From a checkpoint of a small masked image model: decoder width 192.
Rows from block 4 of the encoder, named by matrix and row number. Rows with one number belong to one neuron. Each number is 500 + 40 x the weight over its row's rms, rounded and kept within 0 to 999. All counts start at 0. Numbers have three digits each. After the name is the row's rms in percent of the matrix's.
# gate: MLP gate (encoder.blocks.4.mlp.gate.weight, 384x128), inputs 43-85
# fc1: MLP up (encoder.blocks.4.mlp.fc1.weight, 384x128), inputs 43-85
# fc2: MLP down (encoder.blocks.4.mlp.fc2.weight, 128x384, transposed), outputs 43-85
gate.286 103:531497564460516511479497544499477496572526487513529453441503558489427492488492541530520485489493468445513542558540514472511532489
gate.287 096:509436535519538507511505470478533468349496509447532513483561512489525452417524473482537468548509452468461464524446539442544517530
gate.288 104:488517536486520545443545508552525472438512535520502480498428446494406486475475495476523519497488544536448460461532466497471513525
gate.289 097:512568539431546590499576508479468484473515498526475529499506575488562540471491460465507520517485479508530441547403521537512510500
gate.290 101:528525473495504535503527502505406458481524580531481498497524481494450535480475478531538655530515490554446538521543558529543546475
gate.291 095:458453533564596538498520548483496516536606496535531396477481505438516509539544466481502470485557519439535488525498461530494530537
gate.292 109:549551497504533484478559495508518486517509511523438554489491514463524454504432464410501545578485495532555470509511479517473454507
gate.293 100:552493453495494439453537448414527490520469430484479507507473456486554477498533565510597466505498569529593475504494458528416558524
gate.294 078:462470527504458519519488497459482406496499534458494463455408562448547532490473551518437527536543544539559553508531553457499481501
gate.295 101:490474454483487448583439479504515470519530519543549531522571497479551480474533432506505480469570475534466477517484624504489579465
gate.296 095:466461503569498490446468483429440542468491505536467473532451613494533523564507476492504555480438523488532552520474542549490432479
gate.298 101:478516514554515540467453510460466477450530508426499460570542529491443562535452528502469514567558548470418498505558499452484568558
gate.299 096:385477525515492531536549530473560472518448500565534473494482494546473450465443464455449443525527502473494490476483483478519438530
gate.300 093:548489461518482494517508487495554520539547525515521533549491517587544489510538485520481557582552450518544481498426466528543549492
gate.301 097:436515509488580500494519528553540523456482472538506498509515501565499545575480471467455427514562490432488508540513601503455543476
gate.302 110:447513443487507500490514526586426505490527493493454445528434535441490567468474371503470482425530548464423567468501489507488478538
gate.304 098:492456405523488487532507515519478490516519552394459519489426469481539505539460454538540486447547500473513502467483502521510523526
gate.305 106:548493515454467499507528544518498557462601492446553485510507475502542508444482488406498499502568522489504568566454543455501515573
gate.306 099:558504422450505496559463471426542534501531542578449518516529423479519463456554475542569465549492469487494502450526543474459519520
gate.307 092:513513527546545470518550517550560495516535513462459537444489524503547477535589595493472516466494532479430526502533500455515408507
gate.308 106:462539494533533554443506523484510517456500513517505518552468529502511570493421493459450521423501558491468591539471544527530505576
gate.309 098:588468543510506461523499474487490477452460475509499456524443410588556555494406503478525589475488574513483485508557478482504452544
gate.310 105:433491500498505475500442570418451459515482486474502474482536544505515542535453471546455516535534572526478498556509498570466456537
gate.311 100:506566577569445419533549502450529501475512465446503515472525506531487500544520538467533457486506553438493489541467515524464508484
gate.312 110:525475490572548551499508472570448534525431546481513539459528568546488517460500460519511481411491519485438446447490597491483451523
gate.313 102:427529451569534455456525507484462472481547543491530456557507524510462501494560473526557491486544477443533472457484505488514497471
gate.314 089:467426445479505543480600519481559490488469572515509540501604512488511425504554498529470443492427516538526493486531474514514521488
gate.315 102:512480451396531525579515467521459502516539478434559487484447494447530509480454467477509394526449482524547477487441452459502526504
gate.316 089:557528466531428513604465462507505502474509525457524552491509535519505486512462442517512499443479533446496442574526456518495459537
gate.317 096:491470520476497459583466462452528462461543485480547522460510421511438466581495426524561512468552530482481445482517495464530505478
gate.318 097:441502514499524515499513503520509489525501502543519505470490488495559511474521507493513473474527462550494482461502506549427435519
gate.319 089:510452474417529504453482516565512573507488510401472507551520455496498509545535475431506442437553503515473558489478502544466439486
gate.320 090:481498478486476506455503440494511549474441456511466509451528477573511521450523434453531539521543548486505509523416490469546465431
gate.321 095:497490534502505515460498492475423506558546459464510412573468525483439479535489494498389484446491541485510448564426535568511528450
gate.322 092:553482480571541520463499512543486524453557555543528502473456520554551474408425547476536561472572480474515532558537501540500472493
gate.323 109:450523484488507538520564452484520525545448532530459495508454489437549513535439500525550520480399460483470520429471489470573422522
gate.324 101:542505442564480444529471520513496450543536485510403535524486486541544522506509518461512577474422530463509501453495495515598582495
gate.326 099:541546536508554509518529492563439513447462456453471518553492538498474465458457491500426427475439488454541490532500548469516469572
gate.327 093:493473520502535481452498426575481461446443460605457488485504488494479577515485451545456514446502453461492488532506512495548525505
gate.328 104:521500551454497455576445546494420477525444528506466483547503553515506478532560534456453399524509523492488545538587492539494488514
gate.329 105:462461510420489513455489501515432519480584523411510486513418516507484465466470527458443591488495494592569518457537511547526472542
gate.330 100:466452474509534516445561414501492500433540520451473590474502441554532492483554541557560445469505498502465536528525455448476436559
gate.331 099:470483463545443522467530437419521510516574512436459470462495463511550486500541584487528512503447501439480561453552502520509491558
fc1.286 102:496525539559498473572531440543430519515531570509507465571524540536492455524595515491550476445558514490516463547563452537505571476
fc1.287 109:512566513536572499492558497435511514517527530458466530470423511454445514459486553488458512474480499498480565535468506533504567450
fc1.288 101:480524496503517427568502462554471541531465476506479583503507531525501561495494496494423477443475540461500488494437484520510510530
fc1.289 095:436499521454450488553507500559395491555505537520495498465509481539485483447500527501494529543456507463507491461484541473502460504
fc1.290 099:525449539489486483519434478480509469584478525483511480518521406525499460456467455565497483507500454546552516524553485526523548492
fc1.291 108:532491525437524554483494494507452519568544513491605472501462489553483467487582477504581447455559532471497528477488495562457450482
fc1.292 108:531535526486464453384533509542532513475588500446477551501486509561474551475462471500436592461480547533472504515466470494482488502
fc1.293 104:490591501478469529442523472539566455568390602469580468450464489485442484493493460567548564511485551489490535510453522504483454548
fc1.294 103:518456533512520485498534535466561499566492480495444450459444529574507530467395560481507504534453504503464475538554498505480442552
fc1.295 109:516469485495516449460509508502493483483560470540501444481507435451504465467455487454522559493508548517434472546448581440470486500
fc1.296 091:538519524487474572430534422555585478459480439529571487548485475489513506534543510489489523459482533529392505463447509496506558507
fc1.298 112:494521475538469507543443432533473541577553475442522447464497536457544461498500468497498603471488476558484510477468507541484553524
fc1.299 101:538468492494482486529440530447503525601403500474518418465553544555482567575499558529542515514521484503529524491452483438478426558
fc1.300 095:438484529482528517498450488510509453509547505462483568504468487475437498484486475547529398538472492542529506442475567525542492461
fc1.301 097:480527452480521480439495507412482491532598475491515545421505453511461544541503491540498480538480450426441464569525489406511528494
fc1.302 095:533461523497449468504515383494505448512529487534540455497502571556481504493613555490520460505448514489491479467457450505513461577
fc1.304 100:518510523485494472557494497497503429521495526592487501489467505456528516557461540499502535476519465476455529516494518584447439549
fc1.305 113:461470457465517407453530467498541530496552526515478440495459523464511460474447533493529615527541509474514506486503517499471434444
fc1.306 096:439539489490538455491502555519497471497551507505502388423512509563511424494453468495551546512460482483431520520470492462547529525
fc1.307 098:474491496481464462510482520521558567459585474548524442445529567441485472527509575492460460496546527490439447445524471493458528584
fc1.308 108:503468473498500483446511514558541485513476430466427445520519576577503469498516520560541501516494443460522437463482496516506421501
fc1.309 102:484482487474479515518456505519466527496440470430572531514495525510575549478474505486532456468456488546532497562490549447503520545
fc1.310 100:529483530518445550521480491580443575525499620492571528498527463511526479496576562508522467437542438491494508507429513482605527522
fc1.311 097:485515484472542556500466595512603517479500497476488478443561488524453622575446561485487447495507490557502440487490427586414566508
fc1.312 100:483577504427452533524439541473497434498488502466508442457467538544476571455495481538492441544512537566549477529513500453433470497
fc1.313 101:439532554484493470470506538496493507594490459465511489431551545473457524540459478477478439449485523432471556495488527553488502504
fc1.314 099:429479466510454436568478487532500469514489578532570459542457437552545531483457471501481528498467500479473507557540514539453540506
fc1.315 095:482467465491464489474473503498367527497540541485523487495511542443470522489492510510479446502475463473522390556467476455495557531
fc1.316 107:524507527571540521523452432458493550509428558546522460595464580506494431486480471486506521535494563540524524528558503486444454477
fc1.317 103:485529530573518471461566493522473512546480467471470505558553516519423484507508516446445512466515524498488496498509502540474469522
fc1.318 110:491497522558538487493450580557486538502516551586524520546517461520551544526493472531449552521465486486560500524560435453448464487
fc1.319 096:530537438464508499494493549455544488513472477501537456515503475490501537488564491517493544473505452587486489517588469514417577460
fc1.320 094:439477463472518533507560583491490614476495487555425463556623505411535474527473464511468477467505518533507524474608508524519505493
fc1.321 102:472477456503520539544540492505484535435476526555534443468494561531455517469522433491532463548486515420489454474456455487511530489
fc1.322 090:415544483424425508466477529505520520534499442483508514516472526501514461366514529535455507611468533521545526531479509522410467582
fc1.323 093:490480587504523472534480523453475551434510548457491565509527475533429467473492527575451521502473549506517477506538545488544519540
fc1.324 094:524509511528558479546476597501464485494533455513595508495576484549468471519551448522574525476486483463562577458526500563493488513
fc1.326 101:527523459485513514468466481554402530467471540547424456513513464518512494437436531507523492486520567555457511492532492481452472456
fc1.327 097:511510486552402554499534476456491567565526493460467535554531492547523509509461516535482512498466510544513543467484498497539476405
fc1.328 098:535501444548497543494467477523558547526556479495494494490478490581504509503481536509574505492482474569586475509462519492461499469
fc1.329 102:535561459527493480405466468493464443366474475487504502513563504403478526523511457476502479522458545448485512515519587467448503567
fc1.330 107:504509543481515556496486479486492543518440433472505452527487459405462470454532521464560523516501439483467525434548571532437531559
fc1.331 113:472414455514489505490491545498509445445510585519490516490566492473489521514447490472547529571517535417519470522499500471445555469
fc2.286 090:493416512499537462483601445503530452476552444647489562483498499453484524504507517535468447431444522511479544500497541471539436432
fc2.287 100:460498445469540497497520518550523504472499476524551511504497502445441420442516470522568497531464502468458506546492500496559495540
fc2.288 093:487478580386454448504475509541516482508547530492493534477466486519484571445573548562526494531517525505505481476444503522478468517
fc2.289 106:534496517493516526447462512508506509454445431476475476592429494512603486456517503527504575568444513488594481478432536567506537500
fc2.290 100:472461489437473406513479556539528505455486477503469520596482492518539445499500515446485506528444467474533428508469483503535505455
fc2.291 097:600488522504540510512479403452471460496480561438517501427453547494508512490479602428506488448455515474553522573530539568495517450
fc2.292 110:468532464456571467482446480488451537498552464495522530524512480567577481495521565459485481528458508460465502522424545480514546500
fc2.293 094:531517586480471483476568537519455536486501514558497467537498499526474489514549527536492528503459441537497410495432552527488543567
fc2.294 096:489464576507544500515480541498484472528561515499502520499487441529546529528611475511495490465469497483598533534541501495533492513
fc2.295 084:486447502504489478434510506474490471584508498391411527458493483493565518547472485470486491477510483542459532534471448540567504449
fc2.296 103:463538558597504473495552498496518528499487544492489426509489492503498537492582443423462520474499542493547561487453516525516480470
fc2.298 107:549565515495570432446447489493475487520564549555575471507543562528609517422494517529449467446524459476464469482490430528533485545
fc2.299 094:514451505438521404497522535538546516468545483471508518579472492475472477540509476470541518439546495484501488575449519534499432480
fc2.300 090:495562425479534532464436503511456500532494475415470490442502489465485512496482486485514532515510500477450585524410523482453493556
fc2.301 092:443483499527503406526492462492501487457469518449570498472544508519529464468475492485484471455505519505518472470511480507513488479
fc2.302 102:501483474459497531531492528509487487509518437486506514494535546569468484537499437513436379553549471474470544516496530470455513544
fc2.304 093:511443477480454512517508531491542482540457448434535478498456412503530409491478491507536436468462479478493524464436523562525501469
fc2.305 099:496422461501465482466443491489534459455488526533554533486524508552512563482480445522514506580517550461484490568500437360579506513
fc2.306 106:486548512536421491466540485462490451527555471497520508415468476442507474527503629485534462474503528510494507522564517470530520494
fc2.307 101:478570513444533535475525467517449502491512503486478516460502495504474523542490511541563523561574514493509497575436463462488455524
fc2.308 094:442477509471508565529471469563526490520554467556457472539431471510532509517425456471452446506527411473454509518521464488470520526
fc2.309 095:481495416501536465483476520441476517503474549519511506495512433434518471578482485479547368531549550528509524501458538526547517561
fc2.310 100:497549510475521471465479543495490496496551493500464525562477482444484609544429541445476529463493585438498507524459558458513542481
fc2.311 094:533501455465501528484559482509455463489526499495542519528543444558458569521596522540441521452478520538498504504465528409495485482
fc2.312 090:475496524483463527544497524550466574513495601485540510500540495539542482552414497476495522540478505483514490458541486498455541432
fc2.313 100:500443484393513463430430498497465508488440542490529488500426440477535507513526599507466487504478419531476438512503558507498441493
fc2.314 105:536502510498592453543512541496489475492435428432567564434524404505486495478433506526491515390487528558556477512485532484525491554
fc2.315 102:538434428447489547528517548541499498539528487472467511545416421559491447569508431465502499507474529520476465500526549475533531508
fc2.316 097:490505574483513522470558517456445437511475451493537514509504475480474511509514479406506473445413506504520394476466547487546460451
fc2.317 094:523427485446496538435481505520476544508518494541502464477589528461515460556456473441532475515524524482502478496472453460524538506
fc2.318 092:478403405582477506488479478531543508533578528466483508528520535495481529476493497485559486517568491467529544497442524454492518536
fc2.319 106:442578421501509486558506566485514480484490457502412488508469440520505471537459474463473491509618570554434418512470447486480491537
fc2.320 103:525503467394501489549516548520555512545494521511466480536556445478501488545511499486544496507506571503525537500488507467534466454
fc2.321 105:505466536534550521517512524480429432464551480514542569504420478479430546561537494531473455517520476445555420509465516561503533506
fc2.322 093:581509462478492476504519562529482508423496494545505480531440538471500565445535494534461446565501477503495552537545473555462440473
fc2.323 089:507366609502529493480550479457455457544495528520487522527523465490510465518501434526524485477502523496549542490476479432509573498
fc2.324 094:493503605513444483535502540567525478517444572517448502518506499433482432511437523484559484506486529556541499513406439517456432472
fc2.326 086:494523508482425508475508570457482516471505451486477538486456491344503524440479527469455524459469492511462493458470494585488478458
fc2.327 099:457509421601500490516483501558514564418603518408496549510506540492536496494536466484422475509491534505537515450502525508485478530
fc2.328 084:463442504451447527562467504477549531426443458491479504490418513467568441402517492519546429521434463517512481479585530579474500519
fc2.329 101:505513500460492580518499569478528529485521551457537543579518528528477533509478411499524498496471534442511547478511472353512481497
fc2.330 099:452490500443468457470514465518475521494441532454556493494442467434415482512502501502445539446511484411497550486500556536504498556
fc2.331 100:531491487500446462473441470543502478579557493549427476490535543505585521598496498541519592531530445540456609589499538550496489527