{
  "encoder_bias": "all",
  "residual_init": "none",
  "optimizer": "muon",
  "lr_schedule": "cosine"
}
Rows from block 5 of the encoder of a small masked image model, named by matrix and row number. Rows with one number belong to one neuron. Each number is 128 + 24 x the weight over its row's rms, rounded and kept within 0 to 255. All counts start at 0. Numbers have three digits each.
After each neuron's rows are labels from the 100 images, of 14848, where the neuron reaches its largest size: "place" is the part of the image that holds the peak. Only what is clearly more common there than usual is listed. The data: photos with spoken descriptions (Open Images, Localized Narratives).
# gate: MLP gate (encoder.blocks.5.mlp.gate.weight, 384x128), inputs 0-127
# fc1: MLP up (encoder.blocks.5.mlp.fc1.weight, 384x128), inputs 0-127
# fc2: MLP down (encoder.blocks.5.mlp.fc2.weight, 128x384, transposed), outputs 0-127

gate.286:086160118158100112071117134108176121117124146100088110122118112142172144157148101169102129155173114142098090109145099135111158104159098123112144152130118102127101138081145140116124127138106151119097115166121138110140139149174111114111125107087142120143095145100141158143154136159127150150137083141125145136119128106145155179147140162144144119144081118148111181101115101155112173126132
fc1.286:126133166140148124087159065076110086125161155125144107144120158114106104118141129134130121124141131148134118089110180115096120142099190138161154107146132123129174123153108110122145178133144149182139132128133116135128119130125156150124156132135134155127131086104166112136123136141075130154157155144082069144123116096126129122162090130130123124155108130163095153159126143168122104129150
fc2.286:160079166134101160127093124178125145116123132089136081149121131144132114128117083131085109139138095089136106147129155170157101107118124123108116112085170122133131110147112122100165132134134101140127147097155138132086132168136106158107142133134131107129125135146162105116086108123171134121121131119134122118077150110227129167130099172104152149149122158136134123113141125150118141145136
place: middle left

gate.24:137092146143083150113141129097112177122170161096130156153135131109151137120125123131141142157099129145139110104125158093156134129132123127124139147146082102134122085161133106080174125121084122134127124166102120107102158103148162122163112138137113148128084163110114110171123190113141130168145142123164134134103123149171167138119104109124166116160129156134150141083117102127161116110077
fc1.24:093125146123102128099149127090149143115187154129087088101089103138125135108122161097095130080101139142109093108154146129069124118149120122120101173149146117124148152096089142160105122134148144129114168120082107130115117104138159113121105147111134132113126122072121137144140108117076134129069115122112134150137140118108141166106097122178095162135157132086128109130119143150152109104125
fc2.24:120146119155123141112129112115107127155139106105179127170140123170143141131089136098122099089138142098130129094113135111155134130129116092164093115117148207118123108126148088129116124151156106159127150101125141157116128156118170130158126084160124113133106191135106093146139168148131113107111173126102148128126177163163124086114149113149143122118098133149153147097103143140104100170144
place: centre

gate.146:115150113113141095129135127182133118119113108096123140115118146136070111128118089139144157113141114124111111146141118153106114143112100195097119112133146121103105129162081170106075141074135102130149182141096135134104144120123104157141131131122128135103114133112144144122139110138105143100098150083120109093199176128142114114138151162131189102144113119129139107149121130104094160127104
fc1.146:112135130099130122113159114111095109103101121143141170099142082165152126122111103118145119147188187106164151066124122148129137114152166168122135122112074097144131156069113124141128110132141118127124136131130124087118105111115129130122094154167124115092101101107042126100134143161114107141145105145125137131132132130096125081114149132085114107154097135125093105144134115132129129131129
fc2.146:117089137117128151128149144115184112114144114131119102142137159112113110164081136144138133135143121135092167136141167149146152127137105172138129158126141128129122176167142131122165095154119176112125142073149089113108171069128112173136169115120103117073085138131115139110128122081142141140160146127121118141092125135095087124101119115088144152091101164129127120123139110147150138150103
place: middle right; bottom right

gate.102:161131084148141124183141144153170102103140138065165114137109179121107127104117148130096114131145135129122161132131123112134101116159112156177124135180143091134135192149128147152116127108166152107141124124159116085106160101115119094114076121104152127164121166124112126152107132109121112136159151106129160105135163153128140152115115140090158127099139112119122109143083157129132129142087
fc1.102:164134138116126136088159126134140149096099139159137144127134075112087162160100149120111116092132142138114099130078138109121105149153159136175188143108146139132151166142107131104104141201160134110171100099116134180157126115135153150094119138127123127150131125102113115138160117154101095153084183132138119122148119137116129157150132116102132114074155153136136165138105131131114134114110
fc2.102:093145107101101126169137127136118131136134139140097149111113115143145120152075109120108142124117114122152140164144133125138104144163130073120087116094116131119144159123136158116134137125095121112102121134113138140093118160089106143148114181120164116075101194141145122122120131175110103112079140133116108058084105157124132149140130136168135124144135142182097117106157128133127138189129
place: middle left

gate.166:150144116126136123144173161103128094132134125160116162139133097171073124136095132157093096184106167143114127095142101164133109145103142134099157182134119183118134102161125110150145140122135097109118110141157161132149165108109163143148113140113151132139099156116081103128109140136126103130133177108121160132133115130137168112160146159116139100156112118154129126120113130091184164153151
fc1.166:168144143094148134152126091112136139126138085092121119158125091133107164170108132165120102165085146111100115175132108152129138164105145123143150093111168153145149107146169114148134137103107096150114143153136117153150088154132102082121175130140140146148103098132151124137117132137164087136102114149165074116124174170170173136127167122117120131135116126132109116122143109094153128143134
fc2.166:146139149174102082131157124113172141157120108114119142122134115109110083138153143159119099120125179141133159110137114128094156096145124174128169121146138157157145145147129143116156153143134130112137147142136155132071135034072119116132120154133158154137134114090159103139156143116099128127189118123121124137120153156140129124145116122118142138091104137075156147125154139136109152108157
place: bottom right; top right

gate.376:098114139144137178133151099101163107124162148126119149096151126090142111123132082144133110106155134107126140123102131120126126129108216180086096126119129150120150133127196142114130139100122150091103093127127097173122114164070131089104110111102148156123153117178118130110110115141119161126126114127122156117136102135122147108152103141126168153156145107111148105137167151127143151125104
fc1.376:138154132165152117119110133105176141138117121056130173150187120115124140104133143139124120118092130105097137114082147145116162170153106111157101123121106138064148125082127105098135134114146135169127111113123138113088138168117093124126126150124146128100125059125103096129125098096119140134143163093118115157165152114123120133129107127145131108128163159163135117130133183149147102145126
fc2.376:110177133125185113216155124130083117115138117130096119123089150164165127114139144128149138139136157142152110121183125121148120103106098093145101119106114126125139117106118136170151097125156116143119120111127132099144169131088110103133146131138112129107094100125122161108134086156113064157097126095119176130109158138178146102114118128129132106141135134147139130109136169135133136092159
place: top left

gate.243:110129108161073053101105122162136141122132106107117101136128132142091074101142144119122127129136133145054119150160140084120114112095151159175114154135139125151113154154109118088090111147114155138120126140125096110122132123133119111080117117092128117137150153120169135135093121137154156119155129100162140111129164138131097130122077137122144075138113113083110124105118165140112124092127
fc1.243:158144122154123129154141065127135155159159075157125160076099075130136117137100104134097129115173166150124121133130126145145138151147097158113111121141139110111130135143130168098101139102096115133144137070158152131127111135110157106127136126126124089112143159125093154122163160096088068110148158105103121115148133176087149123098135147128158121140129137136158083114130134141128090137129
fc2.243:148155122129116137082128108132084128129119139140135139157140147116155136090148121138150142153136108115095146138103097124159107155142152137178135081158133154145142118138141152115144153163165139148110148135156119139115076141140091077176179134125098099127114098179062123121124149132151086146126112128101139053144126108141135146081109135102114131143137123116153125161159123153138102116137
place: middle right; centre

gate.175:126129126077134143119113133152141155156083124169131151094118133165118083119143154089104126111127149119137152198131128127116164063122081090166118128126172114121154104144123095111133116088116112155087147122130120116119115150132158155100154140141171129118147144124114144124108115094152117097138142098091158096144119134115098140119085112123133161116138122140174153098109105167135130106165
fc1.175:176098124137081112087125122165138154088120183121125092124140095110129145139112120093111154099127159147153116142159145135134118135119088186104153147125137119116126103119136146105174106161113149104118143106098120121204175095128115125145086097117138130140136121069130153118142121141099127105107142169093097137120130149153104144123140110128091180155118140110116114100109125109118150122137
fc2.175:147115097145115130122169114152144153159199139107111077103119140133177135099130144121112110145079134145150129113140126181108114160109118112123149136133147095129128077087086100154150113088142124100156104137164163140121154146124135131108124102120141116106114087157114119151129138108169091161106171153114121136131141124108130152095149117140105054147139148137142111117097088143131131138121
place: middle right

gate.203:139139108147157120146143100117145149174087107162156136114099135125141137133122122139134121120111161123152110099123157112127171138158152074140121091150113123132111077164120119102128135132143131104188065125141127063155115153143075097104163098138132153104163081129122110117160124112117167103135122150134105109130113151144129120160073120118129097115103154141155126135137086122158126157142
fc1.203:133174121171083115157117118181111124138125099115142131130096151127109123136104096156096133122155129148142161074117080099203162159152140103109123107102074119111084112111097099118102146138110128088166138148137092132118164168124127144120141111149124124128157123092139131180108133118079119143118159152110126110154139101137136154106135136149123140144116122114130150152094121113104107123155
fc2.203:174100098180121172087165153120140137069190137105140121139111147111091102137146143119124119149129107112119140119111092147171111112130125159162094134120083136127160121088148095134101149108139104116140138111150122129169118164119116110116133110124156099133105153141161112113107086120096089135107151128125106140090127116154162169115113088144089105120145136112121115107106113101104118173139
place: top centre

gate.183:099090143106121143140140097094117112172133153168109161113146144148096121113150180159086113178114137106145129138067090132104132110119169111125112112091140125101137139149096167117144127117124111160124136116173104110113118097113161117133134139125136111169164124162117110111093133120147153120096123080097128156134141161124096160137108094086149128149097123088112103125081122113148153131151
fc1.183:160117149128164104117165148086072125159108125107140165114106107153096149135172140093154117148152113112134076080103120160136129153097141147096105113097102116142132121117137152151123138109119106155117144149123139104120121173131135147084095126139161132092111119080138119129087161100103135107168111115119103089141108165151093147112160153093168148107109142121083137127140115124092116132124
fc2.183:104135147154173133075126106136149135125091152157097113106175080111133147115097124124095123116113113150135087136064137153101110137160168150128110095130116124123118140094120121113126135127105112123151126076106177123120122188161122124120169135093124163121148111110112126120135122162130106148154157138075147151106073125136114141133101148143098140107118123114113117144116136136099118200126
place: top left

gate.347:117132101111132155130108107090132149122131112143134136174121152102099152091122163182138111175139113155110082098127127100086146160102096138139121099127167125102146096143106170112115098126137117119165089153096153154134136136093096087080123128145124123124162142132121146150120098154161117146144147122133104107119092134129145157126111145126145074129082170119112140112108132078171106097127
fc1.347:126128134116106108116084087105102156114119108114127148153086125132127123110106126124098108187159151134129126173124102123115141100106120154101150122122134147138109081156112102094137152075123106142192143160134158139120099144092138140134160164083145147137108154099143190129116130152132133123131115152163076135156088115128134143123136107125149145118115090179127125083105120142087140119101
fc2.347:155101144088152137127162153145158161120144149139111139139125133141155096121159183130157159127132127101119095108136087125140121088089129121161111115127146144144150089112111167105106101162131108098123093156164113131105141079163087137166130089153105166159133108145143178148122128131123137130130161073133153141142142128140137144130128123134125137051128156098142094127128151130151144085133
place: middle right

gate.218:136130126118143142094136131152107135138109118151157131137114143114123088097118131141162150110051113126152115096147145122092126112112149136141144163145109117075124123148120105112100121122149169165134177096220151128095134152154107117140131103175177151110152105121138110130128137176131171120111160136143115120106109122147125093108126139126128091138143126132102128122073104082135136116097
fc1.218:117086135135141112145143096101152156118173116125091143120126119123161102140159152131096154140144128075105097103112143123132092106086127124137112099133108146113157111135095107137131135121116145147147173107162127159087136161094154127082128110142146122131160126160105124137154122133141148148136094111163136064114112148142135146115132098096139106170139144193118208129132129109151136128166
fc2.218:127130071113074135127143134135133155111164117160148131095146126179149127178135098127126126137099110165137130129117136184108103139153126143185139144088173153107111140149136123113115125168114101128155145140135170131160162141099125086129111111161167153155110138094117085158073149121157136101144133147092149117115113141139119140132170111146137111162104101115153127107125124157130170142114
place: top centre

gate.150:150135100111116156109137167146123127115143130127119149130114119120131128092165152119101175127095154126119127083126145152121130172094140130136119119103176138152091135161120127147137146156083096153122089105093206136116106110141127170115101148152125132168131151134182132134124142158128110136156131110144078111118113114148168118100107134159084121157137127081112125115141141114113110161063
fc1.150:096130059120133136096146118133121149132191148099125091141162151103118131111120114155155111128102123157117109124092157125115118138098143119116142145184135151072151133178160089104131115106139147122097156130120140131166161165160126106098142148157126141109120147140144143098113147078106129128082123123127121110132127112118108076125128156096179146136101128156129139130105144133108075119095
fc2.150:137126124132101120111145143096107135176129131153172123153103117123097145134140150138123131107092128133102147135163127109094094142158128143096125148160144114151149141137123078062133135157097104148161154130124103090137152134102167112116142154100139162176106098131126133085127158152129089095165103161144107129137134096149145141163098106144119072128156122128168158129132136130080156149090
place: centre

gate.15:142157126149115147124121159154122110131105120133112181082106139176159122160125163098127111086127123122111126192111152159105162104115140128186121131103114105116129137079141112146110113090148097132087155136099115115077129160130096153120120132113145109098161103145115094141140167155117141134125089156123151127108083104140102146125150141109100152135132152131168123071135136147124112088135
fc1.15:141132136132154112153143126088141153124146138132154103089160137124140129081168123122130125137108111137142171107121152135175111147148150159141098106059091136109193125110145139102141095095139138135154130080114113117116119130106166120110134100136143084116136119139132118135110158104072126156101143113114070113112070135144145086129105118154114124124114142128162102125122086137130169176124
fc2.15:124135169146111143127158133115131140108114116079155178153112112144098147177123098123121152128093144116161117173142188131166151151119145112084134158137168144100135135118125146125122158159112107099128115149130139091161118148125128173145136122112128142125138128122175140095111124157119130102124088122119151098134091144127112094144195113141136113180133134111073133095133127168133144157170
place: middle left

gate.64:140108137138160130171103120140135172122105118150167115087102174135127189117128134087144094149131105122147157169093178076120118108129101119119154158143121151115136147135118132120115114150151160127115164148157121153125139150173205124094139132131117125129113114121115117153116125136143109107112157133155087184106106143131149119162107148148135113166113138138114076113106133116110083118146
fc1.64:153166154131130098117124145140142153123093134150086123105130089119111146139141107127134136102160107156168096120090150121136121177103102097112166117135132139106100149086110102126092099153122119113111112149183134121075162123156168136103102152115150131152125121135065154109152101109157183156131164148144120115154149140141110124104107103116140132124147107100142102120157157143145172170130
fc2.64:117155129126144140110125120171140142110112171161101174151131141099176154103130123142159105145116185113149148155151111093064120145136155127122126151148152179152141144122145138098120126138075115139151126110123120132099143124125181110159144137130155116134159118127106144091102144143126115101071084118098155092106121067136107090162100109130131111138157143104160141130117128091129134133131
place: bottom right